From a checkpoint of a small image denoising autoencoder: encoder activation gelu, batches of 128.
Rows from block 1 of the decoder of a small image denoising autoencoder, named by matrix and row number. Rows with one number belong to one channel. Each number is 128 + 32 x the weight over its row's rms, rounded and kept within 0 to 255. All counts start at 0. After the name is the row's rms in percent of the matrix's.
After each channel's rows are labels from the 100 images, of 14976, where the channel reaches its highest value: "top examples" is what is common among them. Only what is clearly more common there than usual is listed. The data: photos of plants and fungi (iNaturalist). In brackets: how many of the 100, against the usual share in percent.
# convs0: first 3x3 conv (decoder.mid.1.convs.0.weight, 256x256x3x3, each kernel summed), inputs 64-127
# convs1: second 3x3 conv (decoder.mid.1.convs.1.weight, 256x256x3x3, transposed, each kernel summed), outputs 64-127

convs0.172 101 [ 55 200 129 118 111 153 114 137  85 112 133 122 118 139  67 152 117 112 112  91 140 113 129 116 136  87 141 176 101 175 128 116 127 150 119 108 107 140 123 112 135 117  22 137 164  94 122 104 141  96 143 146 109 118 153 156 156 159 158 202 164 134 152 124]
convs1.172 081 [167  63 144 114 113 128 125  78 207 157 105 140 126 142 122 128 142 143 156 150 132 127 137 146 116 117 149  95 101  50 140 116 134 166 102 134 155 121 100  52 149  75 198  99  63 135 156 181 122 129 110 114 159 107 103 106  69 133  96  71 117 153 141  68]
top examples: class Liliopsida (25 vs 9.3)

convs0.238 123 [ 72   0 138 131 127 124 122  96 118 149 130 104 164 121 124 141 133 122 128 124 121 126 140 127 136 117  39 125 115 150 110 115 122 112 137 143 142 143 153 114  96  95   0 121 161  89 146 114 131  95 115  94 132 149 160 112 188 163 169 145  99 123 126 124]
convs1.238 109 [214 131 134 129 134 130 141 179 137 144 169 116 128 149  82 117 137 101 146 124 159 150 147 152 159 141  88 121 164 108 104 124 171 111 121 134 112  70  84 135 139 196 193 164 130 154 120 182 102 142 125 138 151 164 139 105 145 162  91 176 182 129 132 115]
top examples: class Liliopsida (25 vs 9.3)

convs0.233 111 [147  84 105 126 108  61 117 132 108 138  35 112 135  73 109 117 185 133 146 122 109  32 100 105 138  37 142  97 118 123 126 105 147  90 126 154 139  99 145 123 145 121 101 107 168 157 140 121 112 128 145  78 154 183 156  63  87  66 114 142 126 166 108 135]
convs1.233 098 [151 138 129  88 116 123 144 142 125 130 185  98 134 135  91 160  72 121  70 150 155 100 158 119 137 168 109  81 123 167 146 121  79 103 128 107 105 116 128 186  68  92 102  82  82 135 135 126  86 119  93 106 153 131 117 182 129 162 165 125 132 104 117  98]
top examples: order Asterales (28 vs 11.2); family: Asteraceae (28 vs 10.9); text has "common" (25 vs 6.3)

convs0.201 087 [101 167 155 107  89 106 141  65 139 137  92 128 143 129 101  91 139 136 142 169 123  72  91  60 137 179 164 128 154  81 145 139 172 132 146 138  86 112  87 107 132  92  50 123 108 130 125  98 120 128 131 126  89  40 126 117 140  46 139 123 133 152 149 138]
convs1.201 105 [110 137  69 101 136  97 119 210 118 133 192 163  47 138 112 135 111 173 139 170 143 109 165 104 155 154 105 113  36 156 108 135 100 163 143 122 122 154 169 137  98 100 126 107 170 187 117 131 109 135  86  98 121 176 109 107 115 190 143 113 144 136 154 116]
top examples: order Asterales (27 vs 11.2); family: Asteraceae (27 vs 10.9)

convs0.87 094 [120 206 161 144  92 147 159   0 113 109  85 143  99  97  91 107 123 145 137 139 116  74 118 114 142 127 152 111 143 122 143 147 147 149 143 130 106  82 133 116 105 134 124  89 157 140 133  95 111 153 150 135  60 157 116 151 116  82 116 129 152 105 162 106]
convs1.87 085 [ 99  84 115  38 100  73 140 210 147 115 117 133 140 105 192 119 149 126 110 154 127 128 167 106 100  69  80 168  90  86 113 137 106 119 139 144 107 214 125 131 155 145 119 183 132 125 133 138 100  96  49 102 149  79 154 116 166 157 129  93 113  95 123 117]
top examples: order Asterales (31 vs 11.2); order Ranunculales (26 vs 4.1)

convs0.9 136 [115  93 110 133 118  92 135 135 118 123  37 144 137 111 163 123 168 136 140 114 112  69 111  98 147  51 117 153 137 127 135 120 142  95 142 121 120 102 162 136 149 122 116 114 160 119 123 138  99 145 183   0 137 144  86  94 130 107 158 119 110 154 123 122]
convs1.9 110 [142 139 166 106 118 123 114 170 125  99 175 120 143 167 128 157  91 158 114 120 132 125 125 134  96 190  95  81 156 157 110 109  95 155 115 112 149 116  83 130 117 132  92  97  99 174 115 104 158 100  80 200 128 131 176 153  88 184 137 155 163  98 164 155]
top examples: order Asterales (30 vs 11.2); family: Asteraceae (30 vs 10.9)

convs0.209 091 [117 132 111  94 114 139 129 175  53 101 132 157 108 150  78 114 176 137 108 104  67 144 109 215 105 172 124 118 163 143 124 117 117 127 170 119 139  83 100 151 139 117 136 132 142 142 134  66 161 116 172 120 152 140 109  84 157 145  72 118  87 174  99 154]
convs1.209 119 [ 85 152 185 141 127 126 132 140 169 133 151 120 133 109 126 123 107 106  99 120 155 152 163  96 130  87 140  75  39  91  87 154 144 127 138 109  88 124  77 146 135 110 117 157  93  61 151 147 141 201 117 133 123 104 130 105 124 155 152  99 106 105  92 108]
top examples: order Asterales (27 vs 11.2); family: Asteraceae (27 vs 10.9)