config.toml
model = "image denoising autoencoder"
dataset = "photos of plants and fungi (iNaturalist)"
train_examples = 90422
image_size = 64
crop_scale_min = 0.5
horizontal_flip = true
rotation_deg = 5
color_jitter = 0.1
bottleneck = "denoising"
downsampling_factor = 8
encoder_arch = "convnext"
encoder_isotropic = true
encoder_norm = "layernorm"
encoder_activation = "gelu"
encoder_mlp_ratio = 2
encoder_inner_norm = false
encoder_patch_size = [8, 8]
encoder_conv_stem = false
encoder_layers = 6
encoder_width = 320
encoder_kernel_size = 3
loss = "l1"
latent_channels = 8
decoder_norm = "batchnorm"
decoder_activation = "silu"
decoder_widths = [64, 64, 128, 256]
decoder_blocks_per_level = 1
decoder_block = "basic"
decoder_attention = false
decoder_upsampling = "pixel_shuffle"
init = "torch_default"
residual_init = "scaled_by_depth"
optimizer = "muon"
muon_scale = "original"
lr = 0.016
momentum = 0.95
nesterov = true
orthogonalizer = "newton_schulz_5"
adamw_lr_other_params = 0.00092
steps = 9700
batch_size = 128
epochs = 13.7
lr_schedule = "step"
warmup_steps = 1940
weight_decay = 0.02
adamw_weight_decay_other_params = 0.01
Rows from block 0 of the decoder of a small image denoising autoencoder, named by matrix and row number. Rows with one number belong to one channel. Each number is 128 + 32 x the weight over its row's rms, rounded and kept within 0 to 255. All counts start at 0.
Before each channel's rows are labels from the 100 images, of 14976, where the channel reaches its highest value: "patch colour" is the nearest of a few named colours to the mean colour under the peak. Only what is clearly more common there than usual is listed. The data: photos of plants and fungi (iNaturalist). In brackets: how many of the 100.
# convs0: first 3x3 conv (decoder.mid.0.convs.0.weight, 256x256x3x3, each kernel summed), inputs 208-255
# convs1: second 3x3 conv (decoder.mid.0.convs.1.weight, 256x256x3x3, transposed, each kernel summed), outputs 208-255

patch colour: white (34); pink (33)
convs0.145 [152 102  99 148 167 118 138 141  71 108  96  45  99 147 114  96 145 168 220  91 138 167 138 111  85 137 126 122 144 171 132 147 137 140 199 128 121 135 166 168  80 104 166 185 161 110  79 148]
convs1.145 [103 129 166 155 149 106  90 129 144  89 136  94 112 122  84  65  99  92 158  79 110 130  91 110 112 141  81 135 104 153 191  85 178  65 183 121  94 137 151 117 150 158 166  94 139 161 117 159]

patch colour: pink (27)
convs0.195 [138 137 156 131 135 124 109 160 111 101 104 144 136  94 139 105 142 140  93  92  51 114 202 110 162 135 116  87 116 144  61 167 119 122 109 108 163  62 140 178 114 114 151 137 100 184 124 145]
convs1.195 [121 109 142 132 113 186 198  98 188 104 132 115 128 154 140 151  74 148 152  99 169  74  87 158 168 140 131 202 105  92 108 113 148 141 114 124 137 119 134 109 175 178 141 124 125 103 143 140]

patch colour: yellow (56)
convs0.240 [107 138  94 123 162  96 115 102 141 103 146 100 133 127  91 108 107 131  83 139  78 125 143 104  53 178 127  83 123 128  97 163  73  89 145 158  78  84 180  66 188 130 122 188 121 114 151 120]
convs1.240 [111  62 172 133  85 146  54 101  77 147 146 169 101 108 129 154 154 137 169 125 119 134 131 134 151 120 113 147  79 110 122 127 106 173 108  79  76 141 107 101  93  63 116 116 146 132 149 178]

patch colour: pink (37)
convs0.181 [ 87  96 188 107 141 136 152  69  82 164 128 147 183 111 171 135 197 112  62 137 103 146  99 109 119 150  87 126 148 174  76  99 165 129 163 115 141 155 174 113  73 100  57  93 151 106  88 151]
convs1.181 [162 169 121 146 149 150 127 133 162 103  41 160 127 170 164 128 113 169  98  98 120 132 150 192 108 158 112 144  63 103 139 118 175 129 100 147 185  91 157 134 141 137 243 151  81 144 150 138]

patch colour: red (40)
convs0.137 [153 153 122 140  52 107 142  75 168 134 106 124 145 146 148 158 153 155 144 133 135 141  85 114 111 167 128  88 141  88 131  76 123 123 137 103 168 129 122 108  41  76 157 120 121 145  63 128]
convs1.137 [128 170 134 171 194 140 115 130 126 148 110 167 146 109 197 104 102 133 153 148 160  89 142 138 175 130 119 142  26 163 170 156  92 119 105 121 116  75 149 116 181 154 153 144 199 195 112  72]

patch colour: grey (75)
convs0.75 [160 116  77 122  29 128 118 135  97 133  85 123 129 166  98 124 126  95 138 168 126 146 122 104 143  39 139 167 170 131 138 110 140 109 104 108 143 123  82 149 148 113  73  28 105  98 102 133]
convs1.75 [ 85 135 109 109 133 122 128 105 151 175 139 180 141 142 149 124 155 177 122  39 119  25 132 151  98 138  74 111  87 186 153 131 132 109 113  90  55  73 190 102 143 182 106 149 145  84 147 121]

patch colour: cyan (61)
convs0.214 [164  64  27 112 135 114 131 161 126 108 172 137  88 138 117 162  11 180 181 134 172 147 146 125 120  92  89 114  77 150 105 136 111 140 136 147 126 146 149 124 135 134 128 111 169 110 165 101]
convs1.214 [171 169 110 107 154 155  89 134 180 107 116  94 104 218 157 119 163 121 114  87  73 164 165 158  98 163 161 158 141 103  79 124 176 102 109 132  65  61  99  77 126 127 158 146  72  60 105 135]

patch colour: yellow (25)
convs0.211 [ 66 139 202 129 190 104 147 129 107 121 124  81 121 154  64  66 173 111 109  93 142 120 117 138 111 161 103 156 140 126  77 112 114 131 117  70 163 168 153 189 111 101 166 148 130 129  75 127]
convs1.211 [126 120  96 138 135 158  50 134 131 111 115 142 118 110 122 120  48 122 158 128 125 146 148 145 131  96 143 110  77 152 116 196  98 185 113 100 135 175  85 155 144  93 129 148 196 181 122 168]

patch colour: cyan (29)
convs0.87 [128 114 178 119   0 129 128 132 145 107 100 138  91 106 106 170 166 188 171 119  57 100 108 169 141  64 179  76 187 155 127 116 113 153  67  79 108  58 160 129 133 184 166 119 157 164  84 139]
convs1.87 [132 112 109 135 138 118 163 140 140 111 173 121 146 117 102 150 172 120 106  87  87 144 161  96 129 153 130  97  92 131 105 137 159 130 180 128  88 158 164 120 125  56 100 165 127 113 115 135]

patch colour: green (36)
convs0.238 [ 47 110  52 132 131 114 143 205 116 101 151  54 126 154 181 102 149 116 131  99 120  97 176 101 102  68 160 127 154 131 170  85 140 127 159  76 162 182 189 134 177 141 173 116  98 132  98  50]
convs1.238 [117  85 174 145  43 125 120 124 118 151 130 132  94  76  88 150 165 135 180  92  99 170 154 157 147 130 148 111  79 126 139 145 156 118 107 109  99 186  72  99 143 151 124  92 106 128  96 142]

patch colour: white (81)
convs0.203 [110 124  15 137 129 103  99 137  98 131 178  94  78 128 120  67  10 144 136 135 111 125 109 148 120  47 113 150 119 119 140 144 136 179 103 117 105 121 186 149 103 145 162 113 104  78 118 132]
convs1.203 [ 92 143 116 163 160  84 113 123 143 151  98 151 135 153  79 162 172  79 184 164 146 127 152 138 115 109 155 113 116 130 101 119 170  86 127 127  13 132  76 147 149 130 148 152  99 139 130 123]

patch colour: pink (41); white (37)
convs0.85 [ 99 129  90  95 134 102 111  53 135 147 102 123 131 113 139 127  84 127 116 141 122 121  99 102 109 147 138  81 105  79 115  85 120 148  96 108 127  94  60 130  41 150 136 135 132 158 112 116]
convs1.85 [118 189 148  86 165 187 106 122 146 129 105 142 127 162 133  70 149 178 111 136 154 183  78 103  98 107 168 125 136  79 155 104 169 137 141 153  99 119  70 108 140 120  86 143 162  78 156 129]

patch colour: green (46)
convs0.31 [ 99  95 130 138 143 128 133 156  95 114 192  77 109 118 108 121 195 157 175 102 209 151 173  77  99 146 150 140  82 139  95 168 138 155 125 149 133 132 161 124 122  68 137 127 151 118 151 125]
convs1.31 [ 86 155 184  97 118 147 157 120 184 127  59 135 111 151 185 106 208 163  65  73  40 118 135 203 100 118 133 117 137 111 120 116 204 134 128 149 124 114 111  79 110 127 133 178 110  69 119 140]

patch colour: black (74)
convs0.69 [148 138 148 106  74  98 146 147 130 139  99 113 125 165 153 132 128  76 116 102  94 108 125  87 185 109 113 147 138  93 169 139 135 150 136 148 126 129   3 171 154 163 108 109  45 127 158 120]
convs1.69 [ 35 136 129 106  93 138 134 129 102 151 151 130 133 117  92 100  94 138 152 142 136 136 122 109 149 121 141 137  30 121 118 108 125 109 146 178 111 141 105 127 125 176  58 115 137  93 141  75]

patch colour: brown (65)
convs0.177 [119  34 208 129  26 114 139 115  91 143  85 142 153 167  52 176 112  71 102 152 182 161  91 155  67 137 112 175 111 109 127  90 166 124 104 134 165 100 158  89 134 102  98 136 152 137 102 164]
convs1.177 [191 185  87 141 136  81 122 130 111  95 144 106 145  74 143 139 187 109  99 118 117 110  99  92 114  82 119 102 158 143 109 161 126 145 231 124 174 148 139  81 192 165 106 121  83 120  28 105]

patch colour: yellow (35)
convs0.96 [121  95  61 134  95 119 104 172 109 134 128 104 149 177 132 108 107 120  85 111  98 115 133 130  99   0 156 116 129 109 114 156 129 122 118 108 137  96 106 139 112 143 123 133 130 164  97 125]
convs1.96 [106 112 185  66 171 171 110  96 134 144 104 137  93 123 149 133 148 150 112 141 166 119 160 145 169 229  85 134 147 118 154 141 192 138 141 142 149 164 161 115 116 131 163 143  69 133 112 125]

patch colour: pink (43)
convs0.235 [143 126 195  95 126  81 107  76  90 139 144 131 146 126 141  78 155 123  89 110 139 131 140 114  53 139  91  75  76 129  74 108 114 156 114  75 116  99 136  95  87  83  90 121 100 173  79 153]
convs1.235 [135 127 179 143  91 188 145 132 161  94 141  82 130 137 143 159  94 146 175 114 141 136 151  73 183 137 143 126 132 129 127 109 121 124 150 129 119 158 150 127 123 148 166 165 172  61 152 142]

patch colour: cyan (45)
convs0.140 [121 114  84 113  69 141 101 180 123 130 132  98 134 149  46 103  95 142  71 135  43 104 102 115 123  66 143 115 120 133 151 148 149  99 115 152 133  85 135 154 126 127  81  94 128 143 122 118]
convs1.140 [ 86 156 155 135 204 108  93 114 178 123 122 159 124 128 136 135 140 108 140 163 153 198 144  97 116 158  83 156 148 122  69 129 136 151  96 135  91  87 147 150 108  76 109 114 145 111 162 105]

patch colour: grey (74)
convs0.71 [101 111 121 125 127 108 135  14 134 119 140 121 122 121 162 147 114 107 136  98  98 128  68 148 118 134 187 125 146 107 124 112 161 172 129 131 130 118 148 166 176  84  82 145 118 114 143  90]
convs1.71 [161  88  69 110  99 148 127 165 108  95 122 135 227 136  66 150 113 139 142 153 144  80 127  95  83 136  87 140 136 115 114 124  98 153 100 160 148 142 134  74  83 135 113 135 113 141 148 170]

patch colour: pink (49)
convs0.91 [141 186 157 121 124 114 127 173 101 120  84 190 165 141 145 151 142 119  91 103  49 130 112  70 167  69  86 120 144 167 112 136 146  96 161 124 142 123 109 224 114 109 193 125 137  83 107 136]
convs1.91 [200 129 119  99 122 108 134 149  99 121 153 107 164 161 131  94  99 146 143  94 154 190 102 153 109 133 160 118 125 117 136  99 130 153 124 161 180 109 131 173 122 132  76 110 119 142  85 153]

patch colour: grey (74)
convs0.63 [114  94 142 159 132 156 110  62 129 127 111 113 158  69 126 160 133 159 101 112 125 112 132 112  58 158 132 101 139 112  96 123 137  93 145  98 142   9 166 117 116 100 194 191 177 156  99 126]
convs1.63 [186 104 122 133 114 160 176 141 155 131 127 138 140 127 123 111  95  87 154 117 146 130 142 112 152 134 168 161 148  90 120 164 152 135 128  91 172 142 118 127 115  57  69  55 122 130 154 154]

patch colour: brown (67)
convs0.92 [109 100 126 148 152 128 118  56 160 119 137 116 101 148 133 130 128 116 133 165 145 126  90 103 144 110 182 111 172 104 226  88 142 115 100 121 115 157 161  84 125  93 137 117 122  91 150  93]
convs1.92 [149 217  73  98 116  92 108 127  90 114 122 163 117 148 140 131 135 134  82 111 103 110 161 167  83 170 111  96 139 116  72 151 133 141 136 120 151 146  91 118 159 112  98 110 138 135  85 197]

patch colour: pink (37)
convs0.186 [ 92  76  85 168 150 115 142 146 123 149 124 133 120 142 106 141  80  86 102  89  42 112 166 105 154 102 154  99 140 164 110 125  97 116 143 105 157 153 197 106  84 138 132 129  97 128 133 126]
convs1.186 [150 113 121 139 107 139 122 136 101 142  90 140 154 145 147 126 135 134 169 145 170 137  76 192 120 164 152 139 119  96 167  62 156 131  67 167  96 100  88 103 151 160 215 104  90 171  93 133]

patch colour: orange (40); yellow (33)
convs0.37 [171 132 150  64  94  92 100  87 180 105 113 150 143 126 150 130 146 158 127 123  64 149 178 155 162 114 162 130 119  86 121 135 141  92 112 112 113 159 108 177 136 179 169 134  95 167  72 102]
convs1.37 [138 135  62 138 157 178 110  88  56  91 169 162  94 160 140 158 101 108 124 181 151 111 129 165 143 117 140 109 169 191  99 157 139 151 158 137 230 142 146  77 131 151  80  89 134 146 108 117]

patch colour: green (56)
convs0.47 [120  32 182  94 142  75 135  96  91 113 145 157 138 135 164  94 180 161 110 153 153 120  86 139  83 122 148 128 139  77  98 104 108 142 103 110  96 180 130 165  73  84 141 157 142 152 109 143]
convs1.47 [126 158 117 135 113 142 109 127 116 110 145 170 108 105 131  92 111  93 126 111 108  68 204 142 122  93  80 139  72 149 116 191 141 119 133  63 191 101 115 134 132 100 102 128 125 116 153 220]

patch colour: green (26)
convs0.227 [105 155 128 121 117 125 128  60 119 143 113 150 155 143 165  81  70 113 124 119 137 129 103 132 167  91 135 146 112  92 102  99 176 163 122 119 142 121  26 188 101  97 115 109 103 128 147  91]
convs1.227 [154 123 141 125 175  95 104 145 130 154 116 120  98 127 149  39 187 114 122 126 146  93 148 117 122 200 111 122 152 175 141 151 115 104 158 123 125  99 174 120 141 105 163 173  97 111 120 161]

patch colour: pink (38)
convs0.76 [178  34  99 110 174  80 105 113  90 134  99  55  97 155 107 160 178 166 178  88 143 131 146  96 102 134 113 129 155 110  99 136 112 118 130 140 117  92 131 111 121  97 169 150  85  94 152 166]
convs1.76 [120 141 176 115  77 164 133 157 153 146 134 124  76 104 139 116 127 124 132 113 147 150 113 113 118  99 146 135 131 167 144 140 193 100 138 157 144 224 131 111 125 180 118 123  89 191 145 105]

patch colour: red (33)
convs0.217 [137 113 166 123  56 133 133 152  96 150 154 164 111 142 157 191 147 105 108 140 102 142  85 156 132 186 102 113  69 115 139  82 120  95 134  75 139 118 118 141  95 112 121  87 106 128 105 132]
convs1.217 [ 94 112  97 143 133 179 177 112 162 108 163 156 142 174 138 114  73 152 142 115 198 123  93 131 179 112 127 145 116 164 198 132 119  98  83 191 190 105 197 119 126 135 136 116 134 148 125  74]

patch colour: purple (35); pink (32)
convs0.123 [128 101 142 134  72  94 143 109 127 119 133 133 118 129 117 190 185 142 100 120 123 166 109 100 152  65 119 127  67  97 135 143 110 122  83 127  99  72  36 163 119 112 113 131  32 164 144 133]
convs1.123 [103 134 112 147 174 150 153 139 172 131 157 158 157 130 147 102 103 117 207  12 137  61 122 150 129 187 114 135  56 177 159 142  76  96  87  92 194  61 124 128 141 155 181 122 124 181 144 118]

patch colour: green (56)
convs0.98 [127 132 188 109 118 137  73 181 164  95 128  71 126 139  69 199 145 165 149 145  49 133 123 147  90  67 117  94 103 161 108 159 112 146  74 195 131 126 121 133 130 113  65 133 151 103 103 106]
convs1.98 [200 142  86  99  55 144 123  99  97 146  93 132 153  94 112 131 156 154 157  46 119  88 142 146 135 136 152 145 185 154 155 139  86 187 128  78 163 148 122 126 130 100 123  83 102 134 165 142]

patch colour: cyan (40); blue (32)
convs0.242 [136 110  93 130 114 114 133  48 139 126 135  84 140 156 148 146 156 107 165 162 200 148  79 135  94 112 159 119 145 130 156 117 113 137 129 132 139 156  81 130 140  74 137  71 138  83 114 143]
convs1.242 [152 127 176 134 114 176 123 149  97 141 115 144 135 147 149 112 121 110  75 144 137 151 147 127 180  79 143 169 138 151 133 121 129 132 170 166 167  88 133 156 143 110 144 101 129 104 181 120]

patch colour: green (58)
convs0.134 [131  63  95 154 105 116 133 110 118 111  57 187 150 129 146  68 107  97 160 120 133 103 126  83 145  97 109 128 173 143 100 122  80 142 146  51 103 169  92  96 108 130 159  66 156 102 115  92]
convs1.134 [116 171 177 100 118 129 121 119 146 169 152  93 136  66 186 108 201 133  75 125 108 163 132 119  97 120  90 107  91 119 175  95  97 163 121 136 153 135 122 117 121 107 127 120 120 153 153 129]

patch colour: cyan (30)
convs0.67 [132 185 106  90 164 116 128  37 143 138  78  93 145 146 124  99 136 107 113 107 140 140 152 123 126 108 129 126 142 106 104 101 120 110 104  74 100 138 115 181  64 133 127  68  92 123 164 156]
convs1.67 [111 128 122 125  82 145 144 160  77 119  82 158 120 201  82 110  85 155 110 133 150 125  91 145 120 191 105 114 166 135 153 142 119 101  67 134 142 152 121 149 105  98 165 213 161  88 161  84]

patch colour: black (100)
convs0.15 [ 83 115 143 123 136 148 120  80 105 133 173 101 110  83 156  93 197 132 138 134 178 116 113 185 135 170 168 146 100 103 157 115 132 117  90 118  86  94  97 101 102 100  98 165 153 126 117 127]
convs1.15 [123 162 178 122 187 133 161 115 144  68 121  77 153 122 178 175 116 169 118 111 103 116 127 120 135  88 100 126  81  97 150 156  87 169 134 148 125 135 136 113 100 146 123 140 133 119 202  51]

patch colour: yellow (32)
convs0.218 [122 150 203 109 123 195 113 165 102 115  97  75  81 107 123 122 157 140 148 131 164 104 121  68 149 129  87 117 151 137 124 133 135 178 130 166 178 166  99 179 114 172 101 125 127 104 141 126]
convs1.218 [167 126  39 118  69 123  76 116 114 113 156 153  63 131  73 149  65 121 189 150 138 169 167 138 134 110 139 130 147 135  59 169 178  99  99 116 126 105 133 178  99 119 111  90  89 159 100 188]

patch colour: pink (46)
convs0.12 [128 113 180 127 104 103 123  75 108 150 141 107 173 121 152 100 169 130  91 109 185 122 136 131  56 158 140  44 132  23  95 106 130 124 119  93 117  69 157  57 122  95 129 154  87 141 126 134]
convs1.12 [156 140 137 159 100 127  83 143  90 128 147 127 124 128 172 115 166  94 154 171 139 113 104 116 149  92 142 136 129 110 124 126 121 156 159 186 141 164  92  66 182 162  73  94 182 106 116 111]

patch colour: green (44)
convs0.226 [160 137  65 105  76 136  79 105 157 146 176 111 142 143 129 149 111 166 147 186  89 107  92 134 134  84 131 118 132  84 136 119 174 154  57 170 130 123 168 152 147  91 100  91 139 133  87 115]
convs1.226 [156 140 137 122 117  85  89 121 121 150 142 178 116  87 142 105 220 149 179 125  84 130 132  96 138  73  88 189  81 185 117 134 111 121 152 155 129 119 143  86  99 168 158 115  95 143  80 126]

patch colour: cyan (54)
convs0.132 [165  86 119 154  90 167 123 119 120 154 155 139 130 125 135 169 145  76 151 141 122 164  99 111 100  47 144 124 122 159 186 100 176 137  66 128 124 122 114 140 105  75  93 121 156 163 100 133]
convs1.132 [104 154 139 101 127 153 166 164 102 167 107 162 134 174 107 113 136 120 120 126 134 173 127 133 176 124 160 144 190 153 150 127 121 115 151 156 180 105 119 136 117 107 190 156 111 122 179 119]

patch colour: pink (35)
convs0.190 [146  68 205  97 150 165  85 148 108 127  95 115  90 149   1 168 143 110  65 124 118 115  57  73  94 132 119 114 149 147 115 190 157 123 112 141 121 120 137  78 127 113  66 136 156 106 123 168]
convs1.190 [189 202  99 100  95  99 171 116 176 167 142 101 142  64 119  84  83  94 101 113 134 144 168 184  83  93 137  99 160  93  62 151 179 155 131 144 192 137 109 169 139 132 172 121 142 140 127 105]

patch colour: black (65)
convs0.77 [133  92 189 112 163 103 103 168 120 126  85  81  95 171 132 129 229 166 197 127 114 162 164 111  84 145 108 135 121  99 111 164 159 142 106 143 111 137 145 182 110 137 178 163 135  65 147 176]
convs1.77 [149 128  54 152  92  97 103 128  84 109  82 158 118  65 133 142  99 118 109 103  77  76 137 201  86 158 128  94 143 160 100 125  94 149  83 149 228 124 129  73 123  85  92 132  86 186  84 101]

patch colour: cyan (30)
convs0.167 [161 107 149  86  84  65 129 162 125 117  82 135 149  75 109 123 152 101 111  98 129 152 122 145  39  95 137  99 134 119  60 146 146 138 115  92 125  11 154 145  92 142 115 128 156 153 124 161]
convs1.167 [163 151 123  87 120 171 144 162 138 123 143 116 105 115 209 103 112 129 108 102  58 118 120 128  98 104 173 140 149 179 173 154 142 144 152 111 181 179 114 139  59  51 143 136 142 135 173  54]

patch colour: yellow (36)
convs0.72 [135 119 127  97 122 132 132 163 124 124 160 174 109 114  59 140  99 138 105 128 156 110 111 146  34 148 101 131 123 107 123 149  68 177 133 131 122 137  57 140 119  86 118 177  75 106 114 131]
convs1.72 [128 102 183  83 173 151  94 149 146 197 103 190 135 101 147 101  90 165 119 193 139 157 162 143 168 123 134 105 135 127 133 100  64 132  74 122 152 141 168 150 102 132 122 106 165 168 172 178]

patch colour: grey (75)
convs0.129 [140 129  95 150 135 136 139  95 136 116 139 104 152 126 125 157 126 144 107 131 188 160  80 161 134 175 132  55 128  64  54  78 119 133 127  90 175 119 169 117 163  71  93 141  98 137 124 131]
convs1.129 [120  16 130 169 112 133  72  98 126 166  97 145 125 127 121 125 157 141 148 152 113   0 171 124 115  73 128 136 138 148 117  77 170 199  93 143  86 123 126 147 105 113 127 150 175  90 163 152]

patch colour: orange (49); yellow (35)
convs0.244 [128 139 132 106 168 118 141 157 123 119  82 154 161 125 119 142 119 108  68  79 178  93 147 123 130 148 104 103 127 154 143  96 148 108 150 123 133 173  73  66 127 126 168 131 100 144 129 134]
convs1.244 [124 171 108 143 129 179  97  92  94 144 106 168 111 174 125 173  97 150 103 134 181 123  96 167 170 148 111 121 147 142 151 145  94 136 127  90 211 149 158  89 148 122 111 138 108 175 158 102]

patch colour: green (51)
convs0.206 [109 133  98 118  78 105 105 105 180 117 163 159 131 157 102 115 150 133 128 161 181  96 109  86 145  86 165 147 167  74 128  77 149 156  91 160 107  39  67 190 161 105  63 173  87 139 116  96]
convs1.206 [148 172  77  66 158  66 163 122  91 135  98 161 103 107 144 129 193  90  93  70  66 152 162 103  72 132 158 107 164 152 153 153 125 105 137 115 235 101 119 155 121 112 106 134 107 143  91 135]

patch colour: brown (63)
convs0.99 [159 139 121 125 136 133  51 119 101 131 119 138 121 115 117 162 108  85 159 104  95 101 146 212 115 109 118 120 116 171 117 143 137 132 154 108 143  93 138 137 125 126 193 141  94 101 118  99]
convs1.99 [ 94  73 110 165  88 117 101 131  79 169 133 114  95 177 137 176  61  84 172 140 174 107  90 114 169 187 105 152  75 144 165  88  89 141 113 153 102 161 127  99 116 130 138 108 133 152  89  81]

patch colour: brown (62)
convs0.40 [157 149 139 136  78 111 129 153 125 140 119 122 135 138 132 122 134 162 145 151 124 130 121  96 163  71  85  82  93 133 107 156 143 129 138 142 127  57 133 120  29 133 127 120 165 179  68 137]
convs1.40 [151 114 114  57  80 131 198 212 125 156 114 138 122 100  88 136  86 139  74 119 100 164 149 144  96 144 140 105 163  67 127 111 160 133  97 114 150 141  99  69  96 100  78  94  61  88 121 143]

patch colour: grey (74)
convs0.29 [140  77 122 157 123 137 132  31 119 155 157 145  63 148 100 177 127  65 120 145 163 122  89 122  70 174 109 129  97 171 164  79 139 135 169  62  84 134 168 129 100 105  67 150 178 127  79 142]
convs1.29 [ 95 152  96 133 131  89 142 138  51 132 109 144 137 152  82  70 146 168  80  61 117 144 110 166 158 173  86 123 163  89 101 137 133 107 134 195 156 138 108 135 180 129 174 134  90 156  68 155]

patch colour: cyan (39)
convs0.213 [102 124 135 132 130 121 107 212 123 141 173 140 149 159 116  93 101 146 141 108 128 158  51 145 153 128  89 121  84  60 107  99  93  96 136 105  94 179 105  70 219 161 133 117 124 114 135 125]
convs1.213 [149 161 113 103 104 159 198 134 154 137 137  97 166 164  88 149 128  84 105 145 102 129 110  95 118  71 171 104 145 156 136 113  64 129  83 132 142  94 154 138 102  64  86  81 160 180 165 159]

patch colour: brown (63)
convs0.220 [103 122 174  95 125 119 104 157 111  76 118 105 125 112 101  98 166  95 108 150 147 105 153 135  90  92 141  92 136 155 122  63  61  68  80  81  92 119 135 118 136 124 171 160  95 113 153 103]
convs1.220 [150  82 156 134 141 105  79 146  92 128 164 135 113 142  60 155  78 113 126 174 124 152 114  54 133 122 167  97 108  78 124 144 119 119 137 129  54 160 147 145 126 104 114  25 113  88 121 216]

patch colour: brown (72)
convs0.116 [136 156 156 113 155  82 112 185 173 135  65 143 106  93 122 120 160 157 100 118  86  93 119 121 153 126 138  49 112  63 111 183 147 122  91 150  65  97  17  79 142 132 118 162 140 148 121 125]
convs1.116 [137 132 109  83  34 173 126 127 129 110 164  71 143 138 111 171 112 162  90 112 128 174 150 144 115 130 138 138 146  99 168 158 164 147 169 115 170 140 133 140 133 143  54 142 123 119  88 175]

patch colour: cyan (51)
convs0.17 [114 162 141 137 101 142  68 117  91 154 144 188  92 121 102 126 125 153 122 164 105 181 118 103 137 112  93 126 100 170 149  77 108 141 109  36  99 142 190  92  93 172 126  99 118  91 122 120]
convs1.17 [143 104 121  99 125 133 142 148 128 114 117  93 156 168 108 104 191 149  96 131 122 181 115 145 140 154 100 104 168 102 146  99 114 159 160 172 170 160  77 125 124 137 126 192  77 162 144 150]